{
  "translate": 0.06,
  "embed_dim": 256,
  "encoder_activation": "gelu",
  "text_encoder_layers": 10,
  "text_encoder_activation": "gelu",
  "text_encoder_inner_norm": false,
  "lr": 0.0022,
  "grad_clip": 0.5
}
Rows from block 3 of the image encoder, named by matrix and row number. Rows with one number belong to one channel. Each number is 500 + 40 x the weight over its row's rms, rounded and kept within 0 to 999. All counts start at 0. Numbers have three digits each. After the name is the row's rms in percent of the matrix's.
# convs0: first 3x3 conv, stride 2 (encoder.blocks.3.convs.0.weight, 160x80x3x3), inputs 12-17, a 3x3 kernel for each
# convs1: second 3x3 conv (encoder.blocks.3.convs.1.weight, 160x160x3x3, transposed), outputs 12-17, a 3x3 kernel for each
convs0.30 104:527528544547564556549563544477474465487479475495477452510517517558558548546549552486468457505509490525517524518513519531519519526519513581569553583596574566585559
convs0.31 086:516510540513516523535527546491480485507480474498513504525520520513513523500506524437450442466438441481464451508488500478479491498496499452455444469456438480474469
convs0.32 080:515519521528531540557560560500493497493486489503490498507513540517533527530538541487485468460458466480456460495504494486480493492483492439439439444447443465466471
convs0.33 099:516533523517512495541542516492498482505508512508523517511513520522518513553561544554546552531536533543546545507492515533517516531523530567537539536532513555538517
convs0.34 121:437408439436405433438399423497510505517517510516528516428389433413396414420379401516501492493475466471467446508528507521524528526521529376317365390368375382345367
convs0.35 094:550541521555546541549555531483491479505493472491488453530530526556548542554560535535523534534529529535538536555533542550535547546539544572532502571554524552556528
convs0.36 082:518521559530521565548528548488464486506495491523505497523529568539527555548521562472442460484434461491452431480467460492483469511502511468457494453437496483465485
convs0.37 084:498496504509527518521514521509505509518522519527527520487504491500505518498501502498490461508507476479471467460477489480506506500506513536522524520497496531510511
convs0.38 127:508512510498492481510511503501510514516521521503519522501502500501502496508514510529517514502503495510519512506499519515517528521523526544547545528507511540537521
convs0.39 109:457447457450434441423416394492477488476476486482477495484477496489482491481477465557543536537538538548561544516499502510506500520520518532510533518485514522497483
convs0.40 129:501491499520497480521506469505521490514528502519537518498504506517509493514508494497528508493534513504539523555558552555557545543552543497474463514474461536479450
convs0.41 078:509556533540557539502559500481512499544552542504552505552572556580594586546599572550582538535540529555574550526512533539561574547585577489533513520520477529511489
convs0.42 093:542549537576576542549531492508502508533518513516502507530552522562558526501516446495496485499489477452456435450477465484500483474487469551544535566578529575561520
convs0.43 095:541560517572610558544597543496465502483478493500471505517567538544604553541595541467461480468468455473495474493494505511516523522519549506552503581616565555607562
convs0.44 080:475496516480511532474471464510533495483497467461481489518527538539534539549534543556543542553554559550552542557581556558561553555574569507557572496521558511450473
convs0.45 087:547548536544552534526536502525517522517499483518514481566557534534559548541537540507528535514524535504500539487505490500498491490508487511518524514500501502518472
convs0.46 087:434455494453463471444455458526496518560536533579551544504510524505512521496488513510502500549539523553534515520522555521509527519516538449436486482496523484485505
convs0.47 105:511539515521574524527554495463474525486495531494505528472504488500524515491521487496476504500489519465491512545547544526553543533556525555553548529555529511529513
convs0.48 113:547527513518517512538528531492469489505491484513503524529515523485510500511516517524534503499519508494516511527514508519514509508501500514512498529531533522522534
convs0.49 091:425430416478482475459467469506528515496501521504500529507531503513522508526533540547562552557549557561555542546550538539543542514535538479483486507512502486468474
convs0.50 094:511560560541579570517552557484486479468468455462470446527545546542558552552568574506510521467475502456451475525557554545558543536545562493535567474533552459491497
convs0.51 109:481443449490463454505482464492496537492489538475487532488441424463407399508476441498490525506485516491478511513505533517488541504496533512514510532485489477430455
convs0.52 093:457456519526517508545543518512489519527519518516514512477454470534518495529520494468452467487438440481429411453440433488483464508517489486476531529496518531548501
convs0.53 105:531493486529491448534498468504493490530528518555555529512487490488476448495483471485482491490500492498512468540547544561552544561556535435399412472439443508495472
convs0.54 119:537527503527537491538546514500487476486509492502514513514527519505531505518544512521524489507526487504537509531531521543539532547541537477492473503507483540540511
convs0.55 089:494512538463496514475501503543512541525488507524503501511529545490507546509520538535551575533537568526536546513491516509494514494490486510543552492516535488509501
convs0.56 101:540567541552541560543553516479493467474496486499517493541548529533545535526556525479480481478471486463480486518521512505497493507506503588596584559556555523525511
convs0.57 105:540554525531590539521578550483456494466460488463449490504539516497556534484542526445456448436468442450470453502516522504510519504523528496530475534579553505572552
convs0.58 096:529560500557589536543584543493468477477463482480472500515556525520575535508577557511488480492499480496510502507505509506523538507513535494523459543574525519573546
convs0.59 131:513472465537491440512488481499497489529504479512507473509479412535493413485485455530476455538464417517453413487472431520506450506492489532459470534470462528501447
convs0.60 100:467495499455482477422472470505484501514514534542529552479488500458491507440478507481501498521525510519517500529526539511510540522524545486497499477498531465489515
convs0.61 101:428429509485461478535508496519506509523525513544530509407400448480468466516491467474467465467444437465445418456449453475481473502507494508501549492463499552534511
convs0.62 105:515524509529535549502491540512497425525491436515486420501522501531518536511500538497443460485440468467406448546533483556538489563534480501490479495494526463464492
convs0.63 079:469468502473505472509514506499488492505505506543541537481503539497528504513518524465476459507514480517525510544537521526509524526534522473437424477473463474480467
convs0.64 128:447476535457476548483479540526517488531518498557519480438456502441472532468489523514484507498467507489462499532532528538540522547539504456462492392396509423398487
convs0.65 093:544533521536540528500515509502490520504493516511523539521507515521510515488501495431476490471501507472499495558538548513523532497526538503477468554518478521504495
convs0.66 086:446470470509519521498515474514522518470490499489492509529524528556548551564570551546548559551542558567539557559569559545566549544557557498574546502511543538477485
convs0.67 109:545519513542545509540544520500499492496512508510515513515522514518541512521540529485507480473524489486528512544547532553553536532536528473471443511516486546539532
convs0.68 104:542526489538535483522542492482465460489497483518508510525532520498534479511525504520533492528545494533532499530516514541541527548536526477489451515522475508518485
convs0.69 085:549591553566585575520535526512542524457486489435447454572585559602610587548561552550556538512540540485527537520531509510530494480484454560608587542581560492536525
convs0.70 101:457441439419411421416419408558533528524530523543535530475456452447450454472480472540547556553559582560565604565572535560567536545554521506515500500522509426474500
convs0.71 094:536561562594609581564559542479464492472451476460450476547557549595591568559581534479456472495486474500504494488479501509493505506485505500527538572590583558562550
convs0.72 109:437479496417466490403453484538554535528522508543515498465511531459492509474517521542576565535551562548554564553568557548563552538562545499535535499534558440506538
convs0.73 093:553565541581601570518555544504507503510488514501488516563570549588597589540572572499500478531531502534544543518509514525533533501509531526541520576600567556577545
convs0.74 105:508519520534527519529535544512517506513530503498521513505509493534523492538533543484482506472431479446416443508497493513512477502521503538523541533498493525508500
convs0.75 093:539550546560585568542559531451435466455443467478455469542572547564575576551578536473473500488494499497509518474459478477485490497493499531552553576596557548570549
convs0.76 084:514572543494555514478546532481504467505503496484514485548589592526566548513595568556578553541555532532543503478504499508502498514536510507528518477499466457500472
convs0.77 111:508515545504514552469503549491502470506531493535554510481490536487507537462493541497508500509507507504492488549554537545550547558563549433441476408422493391412460
convs0.78 091:471537537477538512484553521503532516523558545519550520462513522490545532507557542510551527502534502499526514504524553536564567531593569520562539503525519518535534
convs0.79 096:495509543576588576573597558480464485502499499518502509509519538570588590569612569510495548485485512487501511522492505537539546540557553449437469519525488534546525
convs0.80 082:509497493479476467475480485500527515550608546531575546497519525526533522496535527530529514539558498529552524473482503533556540519566537527495454484446404475454420
convs0.81 076:527465474485430377533478443541550554538531540555540534556502467500479438549505491522504509527483500522515510497481490494481480508488473554524520507420423530451413
convs0.82 145:490466480459460453461456448538523497494491446470458420495462460448438420470451438515503478520521488530533502540514489505500464513488461510507508449451439429445442
convs0.83 101:496500528516512527525511560529520527538525516535510508538517553546539559568537561520494513537526525545524538508495505536498509532500487494498551486457517507474522
convs0.84 109:502508512503499524487481497506516496508508507517528506522533546527537560506505509551548547563559567554563556499519504514522509521530513455463487456441488441432449
convs0.85 097:498463446509472473498495535451486481428451468431448475514484487529505514538536561550533515548525521522508512482507514469493514476483534482451466484451506455429460
convs0.86 126:444414461440409442423419446503466453460430430455427428449410445435404426419403436493498489478481471485487482489468434465444413430400383483466488418406414433427445
convs0.87 093:510466495527491516534503504494492483439429456428405424533507518530507524580546528531524507548548544544546531504479458465452432452452429491474503480474506495468467
convs0.88 072:514501503481479422483475461504495480534514498502497498474493488471493457479490481504516510480513477464486476505495499522551536532556549528525498487501456523496437
convs0.89 098:503480497495473513506489483530500474493473473494459473545516524512513520551527521554539541556542533549536535515496444508501459488460439511517526506498524507502514
convs0.90 123:527519514505515494532525505441460477426424458486482518490477483462467452510498488498493472500497467499495462410419435438449434481478466523514499501503506501502497
convs0.91 076:519492497500454404496487459479482482507512500478497495478473450490491423479496466526532530495503475462471464463463480503521528492526508539527495531484451518485440
convs0.92 078:506469489497472486504504509529526533533515548551533540533501513523514517513528540482449471502489481500493505536507501539516509528524508482455456477433433467444463
convs0.93 105:551534527541515512550530545502502458455448439429414425552543536520513507556527508521522497539529513517511503527506483489466457475457434534526536524515525499511498
convs0.94 135:518503505526516512567563553421468464422419444441460480488481474492480461542551536501501472511509486497510483399438437411434435452472454500493496507504508521535523
convs0.95 088:515548570500535527494523508455447464465459472506489486492522550469511521505530508490503531467489534456489498422427445471461465495490489526558572537564541524537530
convs0.96 101:522481484475456462454449441534519513490468474484452475533473502486466449510493484513507497511514502509499490526526506514514481499487480531521537493484507472454447
convs0.97 089:542529495510489452494477492494487493498501511473469474498515492501521478497497491538549553505528510471482470445446458479490500478484492557526496540499446504483457
convs0.98 083:485528531554547548531518546479514494516533533500524504521518531567587584523564556496504500544541532539539519504503502524526525543533531464468480495467477511452454
convs0.99 097:449427466463460472482471459504504494480467491459460475501473503509504495563539523505516492526521525531528517530512496501495478494495468463478500481473487477468435
convs0.100 090:522503503482432456508489509500512543521526532502512514468455456495469466500493514507532545483507507489486479481463478517532518530526523565534493524450435507453468
convs0.101 147:442428429422420421451438438530476455494467449467444428453428419423394392449426423518515485520525484522539509523499469512493463497497453447446443432426408451449435
convs0.102 105:540530530560555565551559576482517508491505510471478506545534538569562577562563573486483491526524537534528538529531528511507523496481509527534531541547549529540528
convs0.103 130:472439447485456454482430425514493512546541536557531530462428416495465463468432412507496496525505512523506499480458473515501500524501508548489498531493500537490491
convs0.104 080:514498474504505448492488483499507482523548504514516507491507475537531497498508503493523489516513471502523476511521495542568550505534538521502440544486449518493465
convs0.105 079:519495475520512443510513480498513506539554515504535513496513489524539477506518494512527490502534483496521480464496477525558521526527534532503461528510459527510458
convs0.106 110:509464442498462419531475439525521516526523528519524513534495478520486461547516459522534525530539530555544524510501497535524512544531510497461453503456442544501466
convs0.107 124:454481526496498544511486550516515516494480499489466486459468496471459503493479505455471483464464475467440465503496507465416453488458458469506524518532565498493574
convs0.108 105:490468430476465406520465431509511541534525543521527553504503489471495469507498469527545510519545517516550525501507513507530541505523543540486474541503481562523506
convs0.109 135:463448452435437440446451450540519506514499481484468437491463475464462450477465473526519485539530494543534510553519488531514468517512466484477493444443438416440418
convs0.110 090:518517496537535528497519487500492473524512494509505471531503522559541553504506495528511497555542529535524518479474463499489475496483468513507486544497490527506484
convs0.111 075:549537512509500448493479468481489489518536500495517488503524503524521485518520508544546513508541489484515486476500483517553522510549526541540474517493439515484449
convs0.112 079:527538521484493482477477472509523527539601550515579548496536525498532525450487464571574563544568543496530490415450459469509508490514515562535496518495469489472451
convs0.113 104:533516508555543539553551546467484496436474472446476507548537531545550554537540538532542516555545538550554528465474483425452475451460483534517504535534515539539517
convs0.114 087:459472457493485505526516524535528530527529543545547538491507497517515521535543547465459472502481497504497533497500504515501500523525505501478478439441467465475492
convs0.115 103:513533534524518503506503500491523520544578548536569531455497477504529507461472464509523522512530509495508485425454455478517511486536497557547541557519493534503480
convs0.116 078:523518477501494448483491460498489502491512504483493508483489461496493442481498450485493471458478440467502470496494511515543540512525535523516491541542472547531504
convs0.117 078:435399415451373400460413361528508545533509508534535524478415422515446421484449401517508521545515525546513522460467516495491513488502519541523543544505518590512473
convs0.118 123:488492546507521577488525555497466521471430512466450518470471516498499545483503531492483506538510524531523527529466505478443501467444503517525588530550595488522578
convs0.119 118:441485525495530513532543517452429439449460453482490494437484556471536521517537522472456482451492473463485468434422440446468480487503505418449504481549536507541531
convs0.120 130:488498495514516534507527529514518515525536530521522516524527534545552567549562565537533527552549543559552551503508500526521528524524512448461471438451475482468467
convs0.121 077:501473478492467419488486446502483524506516513488500499456464464497476428483492470492497495470487466482483459494495507538526548520517536514512488520504456542498475
convs0.122 091:477489488513511511511538536491515511528537530521547523518517523559567583551575572505523517557567553559568560493482487515518526540526527491485496483474478510503487
convs0.123 085:498471482501480440471483475515506522523533530508519506478491484498505474466477474492495484511507456487490457492507510529531536519539530486454459509446434516469461
convs0.124 093:554514543565532580534510534469499473458479458441463462567529536575554588538517517552549515571566559579576554496471475479434440455413460523504518537513530518489512
convs0.125 090:485468503498496532494479520532509509475448489471441507513497505506487511560530550507514507516527522515505509538518517520516489513495513504512542508483518505452473
convs0.126 122:435473511490542530523547523443428447446474463488499485434481526476532530520536535509493505475498487471494479443447462454482495499522520430421469460539541509542544
convs0.127 075:495500523493479435492460482494517525519543532499510495491510523519519495482513509512511514515527502518536496492521523528552558534551549490474482494452426499449419
convs0.128 091:498464467477454445501483472533546543559580577541564556488488505511529517496500504505530496509557520539553520488514506521554567520553559498495457493448434527516483
convs0.129 099:479468481486478481471482482532542525545581555555579556479483516543539556516521504490530513529549536535546533486514508531547534519554546497467442463441423486474466
convs0.130 108:495479488517519530475461500518531526536536524514497497527503518551539548509491521525512502543532523546526530526517528533517513529499496489468489497483512460444475
convs0.131 078:493475471478488413492489452509516506513557523498516499453473450484508460480491463497499493474494467464500474491503518528555567526555540524525497518508484540516472
convs0.132 115:508480494501487504511479505485502494459464470459440483513491494469459465525501501517499486511509500496499492513505522485488465506466472502497526493475514453465457
convs0.133 095:526554541562564556521508527492500482534529536507512510522549542570574568506506497495512497524521503501491493425458446467488489459463481529524520564539522528529498
convs0.134 076:493472455464464409479464421495509505523533522499511502445457469463477435460498454493504491486502465472495469486480501530549542528533548500496504520491459531507460
convs0.135 104:553547545550537540565565549542537511494496472498473449536528513521529520529551522511527495525539521535560528501476475472474441484475443549559537535514507544551533
convs0.136 096:518470563537533583513511530508496468478468463478483460517482531525536571518498513546533514587588564587589562491469473453418455460442454469475518503496548501497508
convs0.137 111:433524534434510548475536533461441468416452474436453474352492538348496522421510528453523525428497514427485499449465485426478499435494505452511540459521527509532544
convs0.138 084:572563525556566513541550509476467470501523516499517513530539507536554515529549497481478492530536493510515467467472482491534535516545536511511471573559505536542490
convs0.139 110:523499514525505516545522517475497518450472486438478496516510516536509521544530517527526521541534525535539534452451460465449451476485486512505485513505491525510486
convs0.140 126:500460503461427462451424440452424440449414412484470438477427462430403412412378406481496502455453478437420427469463449461461433456457430557539538490480504453449468
convs0.141 095:473440469468479487482487499508527518540585558531584564473505513529548565515520533485519501511550534516550531465497499509558546516568548496467442473458434481482467
convs1.30 112:504500513545483515555542521501511483487506457465506492488501493491496525486494533513548537530557556539533557478491507457464525501486536418380403431397419434392427
convs1.31 083:461504545460498549482502539417479520386466513444471516457430441472449497509474498509490491463411434493474482498551523500498513513502458510507507499492484501497501
convs1.32 083:476509566455504547498499555411476529387463532458472518479412448460425461503466490499470476463378422483446457512530526514561519479497462503512506482486493516500506
convs1.33 095:492468490494447457551512478529529431557525383531522438500555523524559520522544538531561551558592554530547537466479453475455497472457467484461474487484493470485486
convs1.34 119:479491539496512547495479525455568544510575554555546537503498517532542559519526564499490491478477479480473457487507505473458461483437448514494505510506514515505508
convs1.35 100:476465469526453489559480502542510458524487396513486433485521498482524486487512487535543537542558573548571557482512512476481533463445487429410426453448453440427420
convs1.36 084:472485538439465535490494518414446525385450539438469513478430458500437478520463522480478500466443472503495483517550559531516532515531447465465473448445455455447451
convs1.37 095:553546540521510533508511528405470503397439483448440501504467522526508548545525550510509507513518500526539521536570553511535555495490498477515489489520467482504477
convs1.38 100:495476513477446471528498471529538460556553436537555476502560519505570538524558546549541545555588574534565544431490463408428463427424457473469477485499499466492479
convs1.39 110:449428438441395391467444428571549487579561471544542499510537529517545533509520519497495509493510507478481485478461460477425427518521463494483497490461488493482496
convs1.40 113:433453494411403508437380480448496519499506485532486468493516523513538549500535548462459461470487495503521498487500442495500478526444463551516539547532572555543566
convs1.41 090:501512531514462531554513549553535473553520459549522521454500532472527539487541546529543545547592566522574561527603553494545558510481509484475454511553496470510463
convs1.42 104:605556552586505532570523519489494527451439506457440500555497541556537561565554572499525524526563541520534544535580613525560592488502526429460417433488422383456409
convs1.43 100:497504534483470550520521552505510520465489538445468520371283407324312421410405466514524525513523536526531551518572539506529525506535498414436376412412383408416382
convs1.44 092:549509508544526465506522463497521536482524573448528553458467470498480492515491506513477468496455455484451451469414469496483489526532512516527508519473498489483487
convs1.45 106:515517554507511529512525514493471543426479552420496529495462457518461501530467503498472468459373403460434443519513512532514529541539518488462483473452480495474465
convs1.46 104:498506538442457527463483514502510535438501541470502542455421460491468476496472516499476486521468472508486489524543552485480515465441447484512531526530537525515519
convs1.47 106:475542563487558550485545526477493528451479556477492554475482519512509523546531547538514500537520505540526548476528506475550515445530578517495535509461439478482466
convs1.48 114:442470506387438501478485481458498561458493566473482566454421478443411470427440457474487487471453485482468480515515489485471452523504488529520522531503525539515538
convs1.49 097:478449439472414399461424416539538503496521497488504499505507500536534523560564553494473467513458458489465482436421529487488506463521514511500506515452485500488496
convs1.50 101:529555494544539435524505448467459525420494532451520508456455475477468491478476505513495483504504517516531540530499542529528548540545499494500500496417492477459492
convs1.51 114:517519520467517510449497513473506513451459516459473522507520516527521518564553535515464489519478475525497508475510508501591549431557590513498524506446431496471468
convs1.52 106:520548538508502512507535540479504543383489536431482517497443484493472505532494542490510508503521526511508537518575571519513514498520463437426476379380439381417437
convs1.53 110:463455511425427505490496504425485555459513550503501510460461469487486515478464523485488479489508492498483467522522549488444457528482438521521537554550571559538539
convs1.54 105:463467528367397521460462492483480533487485513479457496417398479408416489405437474481491484491478485485489487516534475468495429511468413540529503531542543542528552
convs1.55 100:499535543493533542499524506416513561396510587373511570454412469492469522532490528504476489483391412451397432502523463525507493510525532487503515507509510519515506
convs1.56 101:548532532558526501559542504486461518472475537442489547499485510524516543556538551542517500527509516539536552449499501489495501509557539507501502492459466480465496
convs1.57 097:468501551427483563509513543449474542454471571449479557367315456349364483390406489523524506524522513520535523534576523486536498497501482457447428440464455449460459
convs1.58 102:475487496422437521482484500494459554467446540437445536351315411308332402373391448494501501499508511520517510536566500495523482482498460466459439456458471479456486
convs1.59 123:492578557487518509479525546443490553434512525470524523489493531506506543510507544493487506497507527491511519506531525518501506497534440508511520487460530493489496
convs1.60 110:514509527451438528475467511530527539472514542510504544478436463484461479508474493500480474518487492536533527526558543496489504479456444481508528501526533520537530
convs1.61 110:518545546501496518494505546509495560435454543478483538550500539542513553579559588482498508497516503504518516491530521494479504460500435440395433391366408402404411
convs1.62 103:512562554511507497507509497492450545417487520472508494503497523497513540510528574494462475485480506490491512520523551538527543527544417497486474492440486476463477
convs1.63 091:484512553433482528486477528478497514440506537476475543472426451482441478497470490494508484496464484504502498506547562483491519474458493518547527537538552540562563
convs1.64 130:488534558486504512482504514541482539515498525550548513516531536507558555527560591478469480479493516497527516485494536525492553504497451493451483501467526492495502
convs1.65 097:521524585435479587490482574457503527416485536453478527496448494493465492502489502522519525529463486538526496513553547510512536525472507560540543554536557551538546
convs1.66 090:531515514513496465498487481488531529438487560443520567446471485474476490539512516508470450507442445497462464436431473507543528487560551543535523502461462494500478
convs1.67 097:488491552404412518473477495472478533503489528477465514412406474397419491408422479464478498499489486494494487515539479476510469491480449525530516548557547543566544
convs1.68 100:469473513396418525509501498436483559466513563475460546395367482416423501401430497479495481480494491486491482526573537454486417499507428519536501527534528517524507
convs1.69 093:544564556574560518559545518475489558436505576436520569480425439505448475534468502518521486530506510499486503537549522523534537524547550480486488475464449458471489
convs1.70 102:476513511466550525463499493406512597367497617394483598460440487502472533517495540537500498495453476457468493478496487473529519481562565471500541510501537514518548
convs1.71 108:539542551535528542558551547523528530492526519457499532445387392383330386410374432520538515525524561506524550510557546509504534518536542413373387425377400411370390
convs1.72 105:536525493507510502481446501447505607431492608442509571455439434496462468522459498497477489508473500499457483558484514550527556481509546501475520506495543512510544
convs1.73 105:537534566544477551561553553525499468511480459475476490454451481454447490467476507553549554550574573534568562529594562498546579518518552448416408487451446441408436
convs1.74 112:520561533536509477500503484503454535438485513459506483493465505502494512525520542493487497505517529517525548499523584540536608517530516467453497443408509426446507
convs1.75 112:530535541571540552570559533530518546542519539492524532420359393391371407456441461513535522510538536516539542494536531498502522504522531413367378420381377426399394
convs1.76 092:527579522510503490526540485547545574546572555595563565438431515447490559458499559504494480493533515476542505559642512550589533527516468459505455470510497467518479
convs1.77 109:460464513446457513466448507484502547470527535542539524471499531509513552512508565520500497495505500514556537518538524516506487510481407512504499535514517504523506
convs1.78 095:511532524533445490553497513540514477525509483528504474468505540495548562511533564519526527532574571538566578532597570522557590528468527487485487510553526484520480
convs1.79 106:510517475540509489550547493488488503463462523429488511445389382421386428479432449519526520529535549529534556508535541536473565503517499495444499496413486447414430
convs1.80 078:501507495476412432495430456539516422546524394533475409449488479483489503474490511496483486516511518508530496484530537504518541471431474497544522515582581512541530
convs1.81 079:435478519432468492444484489401491534400486564411500559452409417464446461481448482495490478419333372446420419447477507453494477491509481505522513476469498502483469
convs1.82 121:531508507566544529573563579569581508581575556505506497565571522569561530525510481504500544494509540473465499510447482467409404579579549487468458495471510500503495
convs1.83 095:426438431427408376417403413471469450469452439462468422439434436468467476489476482467455477435408422469459463475501524482491485456495420516527513520516513514500476
convs1.84 099:430460455476496434488516479501512435526521409532524417526542518518543532492524526503499485498508490495506492448446470466453468525524493508510524507519534516522529
convs1.85 096:470475425511484343515483419473498476427524477448558441483499504444425445438442457491514482485493507470485491480438496510509481520566486531524521520481525511502503
convs1.86 114:505459479515515497501488498500493562478474568454454519490465475452406442472445424514495518496466485462452458499448493480494447528555523538538527511491489504494479
convs1.87 093:516484437546523385539487406517476513469452509422442474499469468455381403426386381495480489462474477465466471510469444520506450551614541570543543551516520539512511
convs1.88 077:521498500491427460523491480507502465497520453497516450446481458475498530474514521504511505529557540520538536524557548503528545477449457463521514488557548491506520
convs1.89 091:515510434544542430517496409487479521476502553444502524450452476452424468448419428520485502476456483456459461487402400481473433511545514557538547542532529542540526
convs1.90 120:507470443551510445568549512529552474484555491521543487579596573539540515525534528512517520505508528481481492461414450506461457498490495480448486488454507492505536
convs1.91 077:510493484483395463492463486509521464506537473518505476451455482453465477458475493501512513506528516519523521528565546490507548458454442464517500486534547485510490
convs1.92 086:458458513417431505396441499448448497437448511490466537452405409455445448494474480504465486459415427493471465509530521472514512451464432533518535514530529549532499
convs1.93 091:539516446562525416540534462487501533462509528454497502499495488479461442466447428475497498478487503479453462553478470502493479537589548545521506510471510508496499
convs1.94 130:517495473544519450552535495507547504474550508504564537582582571542534526542535544505506519499492521484498497472401437513458481491502510478440470457433486484487518
convs1.95 095:477468507494477492507513506482524504475536558417504523426365412440395462468409443510508502520522517508507526489525536462450480483505475470451486468416480457400448
convs1.96 087:532503502546512403496470453490504552459528560400496523474471442490483472471447440501513521467484514483489481471426452479458451562598553559564528547504520556517493
convs1.97 084:491485483466379465474422464546523461531501434497479485453461473453450469462455467485481472473486503474490482503563526485553541457473461467495498476542515470494487
convs1.98 091:512487482464427415446433438562478390556439331557455326467460448476477461491491485485500463500490458526513494503524530511511523439418407469511474510552503512522472
convs1.99 087:534483435546521393519483413482487517459483529422461514445439446438416434442414414493508521458469472452464450475382406490436413562575508570566563538519530545523521
convs1.100 088:454473450471388439468455457551528450556545449558528473452502499462494493453490473502500498489508502487516503478539521499503537496490433457501503464533535450538510
convs1.101 117:524504532527558540532579561633588547640602584586552540553556525548575538516498487496496521516508522468470495483443453466432420561585555505483488512494489508513500
convs1.102 101:494500421474496400471495441516455390526439375497433404463439432470434441480450451486442463452434431490464458491502446513534461488511459528527513556536517541489486
convs1.103 115:512539535519501468531515506507463457523485401508490429542551540543555540561548559495504497505520512504508492477494555484420449547481394454433469441447512432464492
convs1.104 078:506508507495435476512457480513514432511515409512488438440459465476482473465467486504518523526545535517517528521570558489536561434436446471517505506558555513517537
convs1.105 077:514528510502432484513489484502511472506522443495505462434463449434478491456477502488506508543543527514533531511571529474525539444447449483503497490548538495524524
convs1.106 108:400447441423430408438446425502563481538609501554565514487547551472511515447475467481477489467516519464496494330409435407411423482460447478488501478499534518520537
convs1.107 127:491453375471465422434402454524525526449493522461501509531536543458397416501449467511496479508487507496461457537463481539591537491501516532508514501456493493509491
convs1.108 115:430439507415376476438457482562489462595506477549478479489526454495499443436438395458493465487498475463468451406435470399344382496449451496494487518522495542528495
convs1.109 116:495463505531501510552525545599583503601595523527525509544550509560544525507509473507503537511509519481465493491437462440368367592536537483455471500454489485482498
convs1.110 088:529491470508481429520495473521444406520428340521432337504494494516507513549523518479469449482487446519507488493520510484477485503450453446476456466518460459468428
convs1.111 076:499494511481396469500467475528529432530524417523504467432480456455494481447464465494511500514525515492521517513539554486514537470471477466488500501547522491498514
convs1.112 079:523525492487415461487444469569548433569539381570504430455476508499507496477505496484496484494511515497492498511569525516544567476432494464515512492562526480525505
convs1.113 094:467495424513555457496530435485546454492554438521586456531529532509505519481470471485500479480479484482476479458429415501480454524531514499483503470470510498500528
convs1.114 093:471483509397421460379408469484482481459452476483480480452429433460473467489483506487462487432405429471472465484494495473513503432447405527540531518551510541557498
convs1.115 093:544558532542474498530487503561521458559507415574509454505513520497514508511519522492510490504527507479507491496549540536508513498474421439484486441512525461501488
convs1.116 083:490488511471426470526471502481522490504549486492523497419439456445457477449469478494511512516545551520541550512573549496525541471469463485506510505547554500506503
convs1.117 091:450440399487427360480462398482503486476577540463574525459487482467500520477484499495495490484512506478484488418433494463388398458485416505469505474450517485483504
convs1.118 112:517521488504557488491539470523534465542521493482470481471459470488477455465432418513461500481413472474416476507497423497509407509566537524489510527473479497474499
convs1.119 125:478493556466498583491518532503487501501509527474506512434361371421385408421415447530516519505509497474495507508551553492484519494519486499429420485410415469406425
convs1.120 118:491477459447407419438412441501461399486444345493444339467454468485475487504504498499493489472450439507493476499520505520527515429433415477485483493515491506513491
convs1.121 078:500498488512428474538477481491530475491513451502521476435457464485492522481481519508533510524542547526524549514586570509521559464453486495494492504545543483518500
convs1.122 092:489492471440415442451412466568512402553468345568473372470433462489460460521498486476454450489484449508496475510545537506507524450414438471497475494566492497522505
convs1.123 081:527528504511440480541514502485516472514543480505522467437482485462511497457504512505501509526532543538552561528573610507519561461460467470507519522564579500543531
convs1.124 084:512509475556582474575579487500549479550537455533503462544505492499442429468432384490480491467485493498494491501499443477477429552587588493505511488492511500503536
convs1.125 085:559510493569552457543544455496502510444501526398492514457475501477469487468457470535475492518457458497473478439399440506477448540578539521520529506459492497495507
convs1.126 139:471489533478482547483498513504485476480491514469511507476415423417372419440424450518520512509511510477492515482542539505518545503536517474427407489424405493419438
convs1.127 077:525510488517452448509482482516512459541517460562527467432480478457504497456504489497526508515541546521536528505547551509531543471473428461511513488567566480545524
convs1.128 096:476480496493410433492443464533533459557557429566539476480506518504549528507524514478488484512521518508499489464491498494466498487437487490513510523566557509561516
convs1.129 095:499478476486409426475419437557549460564523391563513429461475466494516494538538522502498470489512504505498494464475496496472541454412475502526546528592575544574559
convs1.130 096:467495434470458338474471435535512425481514398486505385494484461472491480512503482505471474443452473477499495478482551516541549473505434489462482478469516489468500
convs1.131 081:531511509524451485530472506484502463491502451506517455441469471501494505482492505512516503556559552534540546544579578500530537463463495465491511527541558515522529
convs1.132 105:520494456534503396537501480496495494443482492424467463518498493490469453488481470502481494478466495481488489493455499497494484556588524532498508498446491498473489
convs1.133 094:558548521533510496529516514522489460524461381532457395501473498503489486531511526499494480505507488528514503532599547525561541512497456409434411430480446421471441
convs1.134 080:512498502500434479534495515475523466492527486506528489417461464458483491462497510511539519539564557519530548535582590503503550484447484479505505503528565497510508
convs1.135 105:526509506565562522568602502543519494594527451565519476552561531548569532531526498504516505497537518496510495442430348480437389548560557480505470495509456503512486
convs1.136 088:537497462561541483570555456499549485537528485517529498527476489490444470487453430496496504486486495487452482484455427534463457539559548507480521491482499474485525
convs1.137 125:483506556456468575459472520549516551554520567531526538433402412422404410427411416500505518494491502468460497512526466453485458471488472495466485490463468497470496
convs1.138 088:495491509467410501485509494528458492514455452500407413437382415414403424448409444494494468495506478518502491513592534479499466470477434465477452477506467449469419
convs1.139 104:473454476520488424512527458488546460519591448537571476560561555539544552511521520497508503475495515492510497460430449488432475529533560483475492473466507494468516
convs1.140 116:509475526491509525478488495508539571465539592478530584463370392466396426487411425524541509469430427452406422445457464476470464508515483476466487452444467461478460
convs1.141 091:505502489478433440460417461580527410565506383569500397471475465508497486537515504507490502508526518521510511477481517492490564439429485484540551553597564534557551